Rows from block 8 of a small image classifier, named by matrix and row number. Rows with one number belong to one neuron. Each number is 128 + 24 x the weight over its row's rms, rounded and kept within 0 to 255. All counts start at 0. After the name is the row's rms in percent of the matrix's.
After each neuron's rows are labels from the 100 images, of 14976, where the neuron reaches its largest size: "responds to" is what is common among them. Only what is clearly more common there than usual is listed. The data: photos of plants, animals and fungi (iNaturalist). In brackets: how many of the 100.
# u: gMLP up (value half) (model.blocks.8.mixer.u.weight, 384x384), inputs 256-383
# v: gMLP up (gate half) (model.blocks.8.mixer.v.weight, 384x384), inputs 256-383
# out: gMLP down (model.blocks.8.mixer.out.weight, 384x384, transposed), outputs 256-383

u.67 096 [134 115 146 139 151 146 125  86 115  88 117  92 134 138 106 118  96 113 141 136 132 153 146 113 148 136 125 125 150 136 175 151  71 172 104 125 129 108 105 145 133 100  97 149 129 128  94 155 171  93 145 103  91 120 136 117 125 116  79 162 141 147 146 149 122 149 109 162 155 150  96 155 118 166 126 128 108 136 151  56 119 151 126 136 126 144 156 129 119 100  83 118  92 126  98 137 145 114 124 109 145 140 139 133 106 139 101 174 136 129  82 117  85 126 139 129 122 141 139 146 127 149  79  71 123 144 108 137]
v.67 095 [137  87 168 151 179 150  96 106 124 145 164 159 140 123 124 124 140 147  88 120 159 113 118 167 101  95 155 113  99 127 131 140 158 136 121  79  96  96 107 119 133 126 141 130 107 117  94 121 144 145 107 133  84 149 147 110  93  94 159 152 149 169 150  95 137 132 108 138 103 113 138 125 127 114 142 115 126 135 112 108 103 137 141 132 121  97 122 161 134 114 112  88 115 103 146  91 181 129 114 135 134 149 131 115 118 149 134 116 103 121 171 105 143  73 121 131 170 126 127 138 111 119 112  99 132 139  54 129]
out.67 097 [104 120 126 160 146 103 126  92 124 144 108 133 161 164 133  89 130 155  85 129 127 113  69 129 143 127 156 138 142 108 135 134 143 167 159 139 110 104 136 120 126 158 102 101 130 117 124 143  97 139  97 135 140  85 158 130 174 151 117 155 122 101 118 107 130  88 146 116 110 107  89 110 117 142 117 136 105 125  99 161 100  70 126 133 113 118 161 163  97 173 151 102 133 111 129 101  92 174 146 155 121 110  98 100 166 151 139 151  77 156 113 149 140 102 109 137  71 145 146 145 126  98 125 125  91 109 103 153]
responds to: phylum Chordata (94); class Aves (93); order Accipitriformes (30); family: Accipitridae (29)

u.280 112 [119 163 138 110 134 119 156 107 136 113  67 126 120 114 132 132 166 166 124 124 137 104 102 133 180 138 115  99 128 144 115 120 120 168 149  57  94 154 147 154 155 123 155 146 127  70 129 147 147 124 108 111 104 181  97 120 101 150 142 122 114 128 146 113 184 139 104  81 116  66 125 138 115 118 182 140 131 174  99 105 135 141 112 122 114 122 115 109 151 164 122 130 181 136 110 159 121 115 131 107 140 122 126 183 111 138 104 132 166 179 155 136 144 138 100 134 173 147 140 133 153 133 117 153 139 124 111 113]
v.280 106 [108  91 120  69 148  96 120 141 167  86 115 124 141 119 116 161 108 139 113 140 102 104 146 145 121 149 124 107 139 149 129 167 169 151 129 171 109 143 138 131 144 162 101 146 141 133 119 176 131 118 131 162 155 149  92 114 147 109 158  97 133 152 132 126 126 149 127 120 121 135 147 157 135 163 194 144 169  92  99 144 115  86 160 115 114 148 101 117 142 127  83 117 118 128  91 154 121 110 111 123 157 157 199  97 121 152 133 135 143 107 148 115 109 108 107 162 133 192 138 122 166 109 140 158  96 191 171  99]
out.280 116 [137  80 142 103 151 120 113 138 124 136 114 131 148 151 125 110 112 108 109 197  85 120 120 137 120 171  81  71  95 140 109 138 121 139 120 155 112 107 157 107 129  91 119 118 106 102 163 175 106 124 112 109 119  91 124 137 134 197 135 142 162 129 111 125 144 173 127 156 166 123  86 133 130 147 126 151 166 110 109 124 152 136 122 122 130 158 170 133  85 112 143 172  96  93 126 116 125 178 119 106 170 126 134  97 117 138 119 138 106 118 129 148 143 104 146  90 120 175 131  97 134 108 121 106 137 113 119 124]
responds to: class Aves (88)

u.163 100 [123 159 138  95 136 144 106  71  96 112 115  86 120 110  83 158  60  93 109 142 160 149 115 104 143 111 143 107 114 139 106 157  87  86 110 144 105 184 160 145 107 135 130 106 106 110 120 118 117 114 123 153 107 149 153 123 138 101 120 127 132 141 103 107 100 126 115 137  99 149 142 142 140 178 160 154 113 126 134 146 162 137 127 156 135 143 191 122  88 134 164 125 172 115 117 156 155 116 127 139 158 102 139 149  84 135 111 133 114 133 131  89  98 128 139  89 124 136 128 141 114 135 123  91 133 150 161 126]
v.163 107 [157 138 141 148 150 136 143 131 124 146 106  85 114 151 112 116 121 116 136 190 132 181  83 102 102 131 144 151 100 168  53 140 138 102 114 141 132 139 174 146 102 133 154 100 143  96 113 117 100 139  90 111 124 158 132 118 152  78 120 123 127  92 108 113 146  81 105 169 135 138 105 136 120 123  92 133 131 142 163 142 117  96 135 157 149  84 131  94 129  96 134 150  97 125 119 114 134  86 149 137  95 130 174  82  84 163 111 124 110 111 114 122 138 112 132 110 130 156 112  91 141 125 171 116 130 149 148 124]
out.163 100 [ 84 115 102 142 121 161 137 146 127 143 107 138 147 136 152 134 107 144 179  98  75 133 178 140 130 160 138 111 168 123 132 121 151 143 128 162 122  61 138 100 123 110 137 134 144 154 132 159 118 103 107 143 143 163 108 135 145 121 127 119 147 106 150 116 101 122 179 147 158 157 111 160  95 114 122 106 132 153 150 157 144 135 104 101 105 168 146 124 117 119  69 184 107 141 121 158 123 117  88  88 125 152 139 169 126 154 129 125 126 140 108 140 161  83  79  79 179 149 133 110 139 109 133 159 126 101 113  81]
responds to: phylum Chordata (97); class Aves (96)

u.274 099 [128 133 120 107  98 135 129 116 130 167 115 100  69  72 146 119 153 139 123 137  93 131 135 135 153 142 142 141 100  99 123 143 138 130 161 142 115 110 142 137 117 113 103 181 141 131 165 141 115 122  90 123 104 134  67 111  98 132 118  85 126 134 108 141 149 113 127 112 141 137 104 129 142 127 138 181 115 152 111  90  99 117 134 170 165 111 143 131  98 151 129 140 116 152 113 187  88 117 124 118 117 152 142 119 156 169 164 119 144 104 118 159 135 160 123 127 119 133 154 102 160 117 132 142 114 150 125 125]
v.274 102 [147 125 132 106 141 116 148  94 137 104 133 131 120 154 146 112 124 129 143 125 117 111 127 135  73  95 150 142 112 147 116 169 141 122  98 105 176 112 108 106 184 135 132 129 104 153 101 138 133 146 133 118  93 111 156 107 142 115 139 133  94 114 112 103 151 119 124 144 128 112 130 137 173 131 120 132 121 126  82 141 127 121 132 110 148 150  95 116 113 147 118 122  96 137 116  85 197  85 101 122 129 108 109 124 143 136  90  82 100 114 135 129 132 130 154 122 138 122 107 139 153  69 160 102 123 142 102 114]
out.274 099 [149  64 172 168 136 139 141 167 128 129 119 115 109 124 103 135 105 123 121 108 165 121  52 104 124 116  89 117 111 122 135 177 114 123 100 142 136 114 140 151 134 121 186 121  99 108 136  89 156 128 140 102 126 104 126 123 145 130 175 190 136 176 134 128 147 128 120 164 142 133 136 106 152 148 138 111 136 102 158 168 134 105 141 117  82 164 127 121 128 116 125 105 134 163 118 115 164 144 138 150 129 122 141 161  63 169 177 120 141 160 117 111  52  89 123 115 173 149 107 168 139 106 129 136 134 157 147 169]
responds to: class Aves (85); order Charadriiformes (32)

u.218 098 [129  82 108 114  91 135 116 142 103 145 132 151 139 120 115 147 172 148 153 113 161 158  83 122 186 134 125  81  90  98 162 152 115 106 154 114 166 119 114 108  67 150 130 127 138  98 119 126 120 116 150 147 132  91 175 155 120 158 149  97 149  57 122 125 134 106 153 123 152 130  96 140  97 147 164 174 119  96 118 124 134 147 125 129 127 132 138 125 160 157 141 127 125 162 136 101  98 139 120 151 131 157 141 157 121 161  91 112 111 135 119 119 135 127 155  76 120 133 158 101 130 139 178 177 106 147 130 110]
v.218 097 [161 132 137 113 131 137 102 113 128 130 149 121 126 157 122 136 121  97 160 139 141 162 131 126 122 155 142 111  96 140 117 135  80 138 134 123 133 125 166 139 143 128  99 112  91  87 134 118 140 142 121 164 125 138 106 128 138 155 120 117 131 115 103 141 132 117 113 104 169 127 132 129  88 140 173 123 100 113 107 108 106 112 147  87 148 131 102 105 120 181 135  77 130 124 140 120  81 145  96 154  83 104  92 137 146 169 160 140 150 123 113 120  82 156 195 157 132  74 116  83 139  71 146 129 113 120 151 132]
out.218 097 [106  92 155 125 109  84 140 137  80  97 112 124 123 155 139 129 120 114 112 119 104  86 154 147 122 121 137 102 144 120 141  69 151 152  96 165 156  96 139  73 128 136  96 138 132 133 145  95 116 156 100 167 100 142 104  92  98 127 113 122 134 204 140 137 121 183 124 133 125 134 140 104 179  89 168 119  91 136 121 120 103 100 131 144  81  92  96  89 127 146 101 129 100 152 178 170 164 126 136 115 116 130 165 131 128 145 109 142 137 109 167 139 109  75 108 143 132  96  80 131 114 119  95 100 126 130 155 122]
responds to: kingdom Plantae (59); phylum Tracheophyta (59); class Magnoliopsida (51)

u.349 102 [ 71 112 157  88 106 141  64 136 139 109 131 105 169 116 147 128 133 104 153 127 138 146 126 150 122 136 180  96 139 128 149 143 116 128 152 152 141 103 132 129 113  82 131 108 136 147 137 170 138 147 122  97 137 144 100 118 136  77 157  99 103 112 106 136 135 132 163 146 138 147 117 118 115 107 146 140  70 178  93 127 137 125 142  74 142 118 149 131 103 124 119 140 134 148 145 167 123 111 127 135 138  87 102 163 109 112 154 146 121 118 128 114 141 149 186 109  77 151 148 130 128 152 124 108 128 178 171 161]
v.349 111 [181 147 123 145 107 132 108 139 113 146 168 148  98 128 133 133 144 105 114 145 118 103 127  84 140 132 169 139 132 148  90 126 106 121 136 169 150 131 100 112 148 173 100 119 120 140 118 138 109 145 148  61 140 130 118  99 171 128 137 149 122 109 140 111 127  80 159 136 154 104 152 102  92 153 129 112 144 163  97 113 104 124 124 148 151 133 126 110 120 155 166 122 129 134 121 125 107 142  89  94 146 159 127 113 138  93 108 102 177 134  96 156 122 176 166  91 140 164 101 171 130  92 142 124 158 135 139 144]
out.349 105 [154  85 113 138 109 101 145 140 140 145 127 118 132 174 158 143 100  77 146 123 108 147 152 120 146 115 102 140 133 146 131 116 134 105 140 155 130 153 136 175 147 120 136 120 157 117 140 138 156 145 113 156 150 105 145 140 142 108 142 116 167 154 170 127 117 101 158 139 134  92 116 158 124 111 105 130 155 100 130 146 148 143 105 150 129 143  87 108 115 114 121 110 154 115 113 129 118 137  98 126  76 156 157 201 105 164 102 130 115 167 101 141 129 120  77 139 157 153  90 135 137 100 135 100 133 149 125 149]
responds to: class Aves (93); phylum Chordata (93)

u.86 100 [153 109 132 146 137 124 152 106 125 138  65 157  95 160 160 119  82 144 119 140 149 165 139 110 150  98 111 133 111 106 104  86 123 124  90 125 121 118 100 123 118 124 121 118 137 126  96 134 130 193 169 138 128 142 151 125 105 117 152 142 116 123 121  84  73 158 141 126 133 107 124 124 159 104 160 141 138  79 135 118 104 134  84 150 113 130 173 154 159 110 140  93  93 142 122 100 125 153 145 202  85 150  94 123 149 125 154 114 118 154 141 138 135 124 162 110 130  99 141 128  76  79  95 168 140 162 120 156]
v.86 099 [153 148 122 168 100 120 133 145  66 132 109 104 125 179 137 117 160 132 137 147 183 121  97 137  77 140  94 118 123 153 159 161 136 126 118 171  78 140 142 137 108 142 110 129 107 147 131 127 124 116 133 111 101 163  88  89 133 145 137 126 135 122  98 145 142 110 105  87 133 183 145  85 140 118  81 139 114 140 119 112 107 144 127 166 154 126 121 126 131 134 140 116 151 147  95  80 134 141 111 171 102 143 141 115 134 165 113 105 128 115 159 134 113 123 114 152 103 129 177 150 154 112 108 109 142  85 126 118]
out.86 100 [119 125 101 132 110 134 139 147 122 113 189 141 155 116 192 152 165 131 141 140 114 150 177 100 116 134  98 136 134 138 132 125 113 109  97 111 127 164 135 139 135 143 123 129  84 138 123 100 144  99 118 109  97 138 114 138 126 141  96 127 143 142 151 182 126  95 120 141 121 146 139 107  99 163 130  96 116 121  94 110 113 137 169 104 161 149 125  89 107 134  76 108 104  91 111 115 161  86  82 112 126 131 152 119 142 112 134 136  82 118  66 143  99  89 100 149 168  97 174 122 115 109 146  93 123  98 123 125]
responds to: class Aves (90); order Passeriformes (66)

u.122 112 [168 136 139 137 122 108 206 137 104 130  97 109 121 102 159 142 116 153 100 140 154 117 109 125 133  91 123 114  82  78 122 146 139 122 127 137 145 116 127 148 150 153 110 101 144  70 156  85 140 124 108 190 125 161 127  91 131 142 130 162 131  87 134 136 129 124 127 161 110 103 141 122 164 103 151 129 130 130 150 121 136 160 154 130 115 103 176 107 140 157 138 153 134 137 133 160 119 128 173 115 122 112 146 130  72 120 136 134 160 145 146 144 106 145 138 115 134 137 132 147 134 134 133 136 145 123 112 164]
v.122 107 [188 127 143 121 132 129 166 140 150 130 158 138  96  92 109 131 176 130  89 124 152 147 106 127 120 150 130 125 104 114 103 116 181 122 133  86 126 162 152  89 117 134 114 158 154 134 161 150 142 173 109 135 166 168 116 100 162 147  78  88  82 135 101 108 111 118  92 140 140  99 141 118 141 122 127 128 190  81 181 130 135 126 144 141 124 147 142 106 135 111 134 181 103 119  99 121 139 137  91 113 125 126 152 140 104 113 134 136 114 119 162 143 127 126 128 118 134 122 153 143 149 119 115 128 134 176 108 111]
out.122 117 [137 147 121 166 122 116 141 107  91  98 146 163 132 140 107 156 148 143 166  96 107 100 140 144 116 131 120 145 124  89 128  99 131 108 149 143 102 142 103 139 139 161 176 100 110 120 127 137 107 110 106  69 127 150 155 117 163 156  73 140 122 160 157 123 126 116 125  87  96 114 145  95  73 111 129 160 131 108 114 146  86  97  97 107  95 124 105 150 113  88  61 125 153 153 128 112  92 141  96 130 122 174 108 177 135 119  88 137 104 113 151 119 155 112 148 143 103 144 121 129 144 163 167 156 104 127 120 151]
responds to: phylum Chordata (94); class Aves (92); order Passeriformes (74)

u.38 096 [101 121 158 126 150 166 139 118 139  73 157 131 152 142 128 119  93 138 120 143 153 133 117 145  99 111 135 131 113 105 122 115 164 132 104 135 147 140 124 107 110 172 122 136 141 154 119 133  97 163 125 132 157 170  94  95 170 118  86 168 125 137  97 102 120 128 118 167  95  91 166 116  87 138  81 116 105 131  97 133  82 136 167 120 125 177 106 152  98 122  88 152 129 124 119 110 170 130 151 164 122 155 151 121 149 111 133 119 128 114 111 161 112 145 152  87 163 126  88 149 145 126 147 165 127 154 101 135]
v.38 100 [167 131 129 126 129  97 127 155  68 131 137 135 160 130 123 147 115 141 148 147 139 113 141 133 114 108  90  80 100 133 103 165 104 156 116  84  94 125 106 170 119 135 160 129  76 155  95 172 143 128 117 109 110 122 114 172 118 110 115 126 102 130  87 127 119 141 109 124 133 139  99 129  98 149 161 119 130 178 117 138 135 137 127 148 101 121 125 103 113  75 132 131 114 133 141 144 110 134 121 157 155 161 161 147 146 129 109  97 142 171 154 138 126 134 140 118 151 119 168 136 114 137 121 188 108  63 169 130]
out.38 099 [120 128 122 157 146 128 139 174 165 117 133  92 116 129 134 130 143 159 158 132 107 157 152 129 141 117 128 171  91 137 129 108 125 142  79 139 100 101 126 153 153 154  94 158 115 131 130 121 152 130  99 157 112 164 103 109 117 163 148 144 164 135 172 170 133 132  82 126 132 134 108  57 148 136 115 145 122 121 105 123 146 100 119  98 123  94 105 127 127 142 175 105 121  75 137 164 121 130 116 156  89 122 151 140 153 104 114 142 145 143 110 119 199  63 115 135 106 130 169 148 111 122 135  78 131 158 124 135]
responds to: phylum Arthropoda (71); class Insecta (68)

u.332 093 [162 138 115  88 152 132 117 122 123  90 112 139 111 112 142 143 119 126 111 176 132  87 134 123 143 105 114 119 128 142 160 134 108 121  96 145 143 113 121  98  84 124  99 127 116 119 118 139 145  88  88 170 141 108 139 100  80  86 135 174 133 185 109 120 121 124 154 104 112 168 144 118 119  94 135 129 119 149 115 139 122 147 133  98 141  90 123 134 124 143 133 148 134 136 108  79 132 158 139 142 124 135 134 141 137  63  93 112 146 131 116 144 175 103 117 137 159 104 120 148 114 158 126 145 148 182 102 102]
v.332 101 [139 121 120 166 133 150 143 132  97 106 100 108 110 133 118 130  99  83 116 100 124 108 103 141 113  99 104 149 113 100 125 141 131 115 136 121  83 129 156 133 126  96 113  92 135 110 147 128  96 148 100  91 132 151 118 148 108 138 118 136 131 119 163 120 130 146 159 119 163 104 162 125 122 140  95 121 121 101 117 116 131 133 137 156 120 127 158 119 107 118 145 144 113 188 123 123 118 101 141 132 102 144 100  96  90 165 110 127 131  91 106  73 147 119 129 136 129 156 102 117 101 158 141 187 139 156  80 148]
out.332 098 [101  90 156  94 158 124 145 123  94 152 168 141 160 167 119 100 106 142 140  99 119 153 111 136 187 108 155 133 113 130 124 125 130 122 112 138  90 108 128 102 126 114 115 133  94 132 133 141 122 158 158 107 110 100 126 181 112  79 112  84 128 100 116 138  76 111 163 173 134 134 134 144 105 175 143 127 108 144 141  90 131 125 145 136 127 141 126 135 131 122 146 162 151 100 115 108 102 123 151 140 134 175 159 160 118 138 127 109 136 148 130 139 132 128 111 125 145 171 142 116 134 124 114 150 168 139 121 115]
responds to: class Aves (95); phylum Chordata (95); order Passeriformes (51)

u.48 088 [173 136 153  95 151  94 155 126 128 145 119 117 133 138 104 115 121 167 119 108  98  99  87 135 153  96 166 134 167 125 124 115 132 115 113 142 136 137 155 131 124 145 122  89 136 143 191 126 131 106 144 103 138 141 140 121 143  97 120 154 130 127 145 115 130 131 139 107 142  88 120 129 103 146 115 114 165 147 108 178 114 142  99  96  78 160 112 127 148 157 149 176 143 102 138 124 131 131 167 151 114 153 172 142 135 119 103 126 110 131 124 122 104  53 124 118 118 140 126 163 131  94 144 132  97 125 156 200]
v.48 098 [135 107 113 169 159  87  79 119 157 136  76  81 108 117 138 158 117 152  62 110 118 103  70 112 125 136 159 128  94 120 134 121 105 124 100 119 145 127 146 152 146 128 101 136 101  69 172 121 110  83 101 138 101 142  72 106 107 154 122 152  63 104 125 107 146 150 137 103 137 143 166 160 108 136 119 118 132 131 132 188 138 161 104 100 114 114 133 180 120 130 137 124 146 141  93 146 100 100 160 129 169 140 142 113  83 130 123 106 139 127 123 136 116 105 130 101 116 120 119 147 104 127 125 144 145 117 114 136]
out.48 103 [147 155 166 146 130 149 157 138 139 161 136 182 160 102 151  81 139 144 116 135 101 157  90 141  96 157 147 133 103 117 120 140 149 106 179 128 151 136 119 148 108 127 113 144 192 143 121 114 125 177 195 141 127 126 127 147 114 113 148 128 130 133 117 131 160 124 118  88 110 128 123 154  95 106 130 140 131 151 107 182  98 138 154 188 146 164 120 158 109 150 103 143 122 119 120 171 152 131 149  89 155 115 125 161 134 157 108 103 126 125 141 102 140 110 150 115 115 161 140 129 122 140 134 134 157 125  98 128]
responds to: phylum Arthropoda (94); class Insecta (85); order Coleoptera (27)

u.260 095 [141 179  98  95 125 123 124 114 152 128 143 127 152 140 153 102 121 121 160 150 154 129 137 126 130 140  88 135 123 130 152 134 131 135 116 107  94 107 150 128 123 154 106 147 166  82 126 128 115 111 130 110 152 154 169  85 137 134 140 147 125 106 124 124 149 129 132 113 121 129 135 116 151 111 155 102 107 165 153 160 147 142 149 164 122 118 147 107 100  86 100 112 109 140 116 130  92 140  92 120  92 171 127 124 152 153 123 100 127 110 102 197 182 146 125 149 186 115 132  42 105 137 151 142 118 140 119 145]
v.260 101 [122 113 151 131 143 113 119 151 158 152  92 107 138 111 127 151 114 125 128 158 101 131 148 114 103 181 111 150 142 135  84 141 149 137 120 102 105 145  99 186 139 129  98 114 111 132 160 144 153 153  89 139 125 127 143 131 118 123 126 148 149 114  91 100 167 124 151  84 140 135 159 130 168  99 118 132 126 136 125 122 190 114 115 119 127 110 113 175  89 135 124 142 106 145  97 117  80 127 104 132 134 105 128 153  99 109 130 123 132 100 102 145 145 104 169 104 162 119 136 134  77 152 164 133 113 121  99 121]
out.260 098 [118 155 171 113 138 116 136 121 129 142  92 136  90 127 134 116 113 128 158 151  97 134  80 105  87 151 144 159 109 137 117 172 157 138 100 148  86 132 127  98 130 141 114 140 152  94 118 159 146 102 148 129  89 100 115 126 139 102 123 126 151 129  96 126 124 133 116 120 159 143 128 142 120 122 144 137  95 127 150 137 161 141 141 123 110  83 138 135 121 144 108 142 131 115 100  76 122 131 153 115 109 107 165 148 105 113 103 142 132 104 131 100 120 164 108 137 100 100 118 142 134 152 132 110 128 132 153 128]
responds to: class Aves (90); order Passeriformes (56)

u.15 110 [127 108 136 129 143 135 155 126  77  99  80 145 112 109 111  99 132 109 136 135 141 130 122 115  85 157  99 121 140 127  95 212 113 157 112 140 109 107 141 171 138 125 155 135 121 105 130 131 120  81 153 137 145  90 157 167 122 138  97 124 177 110 170 121 117 143 101 119 168 143 133 119 120 159 132 127 121 152 118 160 154 150 118 132 123  83 139 134 102 152 148 138  97  84 153 107 151 132 118 109 155  85 114 124 132 119 144 137 144 134 144 154 112 113 137 151 135 164 134 103 126 119 137  93 118 151 118  98]
v.15 104 [125 124 118 165 113 127 112 109 118 153 125 131 108 116 138 123 138 167 111 132 159 116 123 129 121 164 135 137 111 103 107 157  80 131 136 101 117 145 131 144 121 159 111 170 136 130 123 144 131 161 162 161 143 107 121 108  62  99 141 129 157 152 162 127 134 126 131 133 146 111  91 136 109 153 153 146 143 157 157 176 169 148 103 172 115 126 159  89 119 144 137 132 114 109 122 138 127 119 140  63  77  92 132 120 134  82 167 119 113 114  71 126 122 132 119 146 147 106 112 142 141  92 140 124 124 185 107 132]
out.15 101 [118 147 108 130  68 140 128 132 134 107 136 132 170 104 127 158 150 138 176 141 139 119 182 131 133 100 171 111 137 137 142  90 131 102  86 130  91 130 104 126 120 117  91 146 114 177 125 161 106 118  85 153 120 137 119 123 117 149 165 108 127 110  79  67 150 113 136 107 133 111 113 146 151 184 137 129 183 121 135 140 103  73 147 109 116 172  96 185 129 150 139 155 109 158 128 154 104 134 162 140  92 134 123 154 122 106 125 151 115  91  81 119 140 142 132 153 181 144  58 110  87 160 138  95 109 138 125 124]
responds to: kingdom Plantae (53); phylum Tracheophyta (53); class Liliopsida (26); order Asparagales (25)

u.348 101 [151 116 160 111 110 114 162 152 157 131 142 114  70 128 119 175 151 125 125 133 100 154 120 142 112 167 140 133 124 141 115 163 109 125 119 118 103 136 168 135 177 136 139 108 147 114 137 169 124 134 139 149 130 128 126 109 135 135 157 138 106 148 161 150 142 109 129 142 156 120 156  84 106 150 112 132 114 143 130 128 172 116 116 135  59  83 146 141 137 149 107 110 124 101 132  87  70 124  99  97 101 141 108 135 120 100 139 117 117 149 200  99 118 115 127 124 100 126 117  83 146 119 152 125 128 125  87 142]
v.348 103 [144 171 113 160 175 101 163 148 161 123 130 102 104 136 158 151 141 111 115 137 125 102 136  75 127  99 137 116 103 119 117 161 115 136 144  98 112 143 173 126 145 135  65 106 135 119 179 154 113 144 142 107 121 127 112 145  99 144 136 137 147  93 156 116 200 132 114 175  81 157  98 117 143 115 139 103 153 166 114 146 130 148 105 129 101 126 125 106 119 152 155 137 117  86 124 105 155 137 142 103 110 107 128 130  94 139 152 144 107 117 155 146 101 120 133 139 116  83 116 143 136 163 170 129 135 122 118 113]
out.348 112 [148 110 106 121 161 112 139  64  90 116 135 132 108 117 103 112 145 145 179 130  93 118 130 142 120 114 155 123 124 175 138  98 124 135 148 110 139 126  94 113 133 133 141 151 135 110 156 150 123 133 129 106 144 159  97 124 147 131 109 134 165 137 129  98  89 162 151 122 166 155 169 113 131  49 120 181 184 116 124 183 140 103 160 121  96 106 120  85  88 119 167 151 108 148 146 109  82 121 116 122 120 115 115 123 105 151 120 140 145 129  95 121 155  77 136  84 130 130 165 134 160 106 139 115 117 121  77 166]
responds to: class Aves (93); phylum Chordata (93); order Passeriformes (58)

u.61 102 [ 87  90 146 103  82 157 106 133 154 119 126 119 140 102 100 148 122 123 125 108 113 112 138 137 177 154 150  96 155 132 149  51 126  83  97 142 120 111 107 155 133 140 127 136 142 150 100 113 120 142  95 137 119 118  88 167 157 130 152 135 142 126 112 121 101 121 125  93 164 162  64 154 113 115  89 136 106 139 125 135 131 120 144 108 118 165 167 130 132 141 131 113 136 116 146 115  97 152 111 113 131 117 125 132  90 170 115 117 128 101 136 107 138 170  90 178 102 112 118 117 152 111 165 143 140 140 118 126]
v.61 101 [147 141 134 129 113  81 147 160 111 123 162 129 126 119 123 102  97 140 123 146 139 140  95 148 100 155 107 107 130  75 108 127 140 158 139 141 107 136 138 118 145 141 115 123 161 147 111 138 170 134 138 155  92 141  95 102 135 108 104  91 140 110 106 143 131 124 135 135 131 132 147 118  71 136 153 161  83 159 131 126 130 119 133 122 109  94 106 125 132 146 117 134 154 129 124 122 114 158 200 109 138 113 124 169 145 153 137  93 154 163 127 151  99 135 138 135 181 122 127 114 136 109 140 131  95 129 110 134]
out.61 101 [126 135  95 118 136 110 120  86 103 125 102 142 142 128 138 131  90 112 113 130 145 160 167 150 105 131 124 121 131 122 168 116 113 119 112 144 121 136 135 137  79 114  95 115 128 123 133  65 113 129 109 160 134 156 118 134 109 129 134 112 124 176 150 102 107 123 102 151 114 110 164 136 150 155 128  87 120 127 139 124 139 116 114 145 137 142 159 130 100 120 130 125 115 139  92  91 130 128 135 134 139 147  98  96 142 157 120 161 146 193 119 147 101 118 172  96 153 131 169 148 157 140 110 159 135 124  92  99]
responds to: phylum Arthropoda (61)

u.175 099 [166 115 124 101 122 117 134 130  93 109 125 158 140 143 131 153 119  72 122 144 146 130 126 106 117 127 128 142 154 167 122 118 180 148 170 105 151 127 114 136 173 126 141  89 158 138 159 140 155 103 108  88 125 128 117 143 110 142 128 116 144 140 142 178 185 152 139 152 128 152 101 159 154 128 162 131  66 141 127 152 148 117 108 127 120 138 116 150 149 157 134 137 148 111 144 129 144 107 109 150 128 112 142 126 134 164 136 102  98 103 107  94 133 128 117  78  87 102 176 145 117 123 157 132  94 134 126 111]
v.175 098 [124 143 106 159 199 138 166 151  77 142 136 141 140 142 132 119 169 165 166 131 128 145 115 159 150 111 105 165 112 120  89 138  94 132 158 143 115 121 172 124 142 172 133 119 144 134  60 133 117 109 135 104  82  73 102 130 139 117 124 148 151 110 103 123 102 175 110 188 152 148 133 105  94 130  75 110  81  95 142 132 151 133 156 125 120 131 151 139 118 128  93 141 162 158 105 126 126 125 151 120 116 168 131 136 143 142 112 117 114 111 109 131 165 156 138 111 131 152 129 129 136 105 101  95 194 129 127 104]
out.175 099 [153 108 140 126 128 110 153 133 147 134 102 144 142 143 123 146  99 136 146 149 116 136 187 138 158 124 152  54 163 137 123 111 108 116 132 165  92  93 112 110 143 113 104 181 103 131 114 135 130 161 159 154 153 143 147 136 104 144 109 114  87 137 151 107 119 147  82 122 132 117 146 118 103 157 135  95 110 155 126 135 106 111 140 118 138  90 118  98 120 142 119 135 125 132 115  99 137 127 129 152 117 152 124 168 126  80  70 121 148 126  97 147 116 173 105 136 179  87 103 145 109 194 137 154 107 117 174 146]
responds to: kingdom Plantae (40); phylum Tracheophyta (40); class Magnoliopsida (30)

u.377 107 [120 133 122 162 132 112 158  68 112 116 101 113 154 139 119  97 159 107 104 112 154 134  92 170 113 125 170 116  57 136 134 102 140 125 110 103 154 128 168 150  86 162 168 105 143 144  90 167 161 147 159 141 133 135 166 130 179 128 126  92 104 126 128 170 136 125 110 156 115 116 136 131 107 118 115 135 134 136 144 109 143 143 121 132 147 118 109 100 107  98 136 144 164 102 113 136 148  90 108 135 142 119 140 123 119 116 132 159 169  69 137 104 133 105 109 173  75 103 173 165  95 155 124  73 113 146 116 111]
v.377 112 [155 113 118 138  89 111 120 105 119 144 143 147 135  77 105 126 162 154 133  98 136 158 138 121  82 116 111 109 111 120  79 131 126 119 103 150 136 156  78 104  92 165 185  99 150 128 145 166 141 184 162 116 114 119 117 151  80 127 110 143 174 146 138 112 155 161 109 106 117 117 175 120 155 142 145 131 130 150 141 119 125 101 124 127 129 163 164 104 119 124 113 175 114  91 137  70 105 129 136 145 109 154 114 147 126  88 123 109 125  96 120 112 115  98 148 163 122 162 101 128 120  64  90 135 130 146 154  93]
out.377 100 [100 121 166 120 116 106 145  98 136 169 126 127 158 109 128 129 146 131  72 102 107 145 104 123  86 116 165 110 109 164 129 129 133 165 173 166 112 127 111 100 117 136 140 103 153 107  99 150 144 143 145  72 132 105 112  97  92 127 141 150  86 126 123  87 102  97 144 137  91 178 140 104  94 120 149 125 144 162 152 154 142  90 131 148  98 117 137 119 142 144 145  87 121 119 170 121 134 119 135 117 137 104 130 127 133 111 103 180  95 166 117  89 114 102 119 121 113 122 113 143 152 137 126  73 114 119 119 150]
responds to: phylum Chordata (97); class Aves (95); order Passeriformes (66)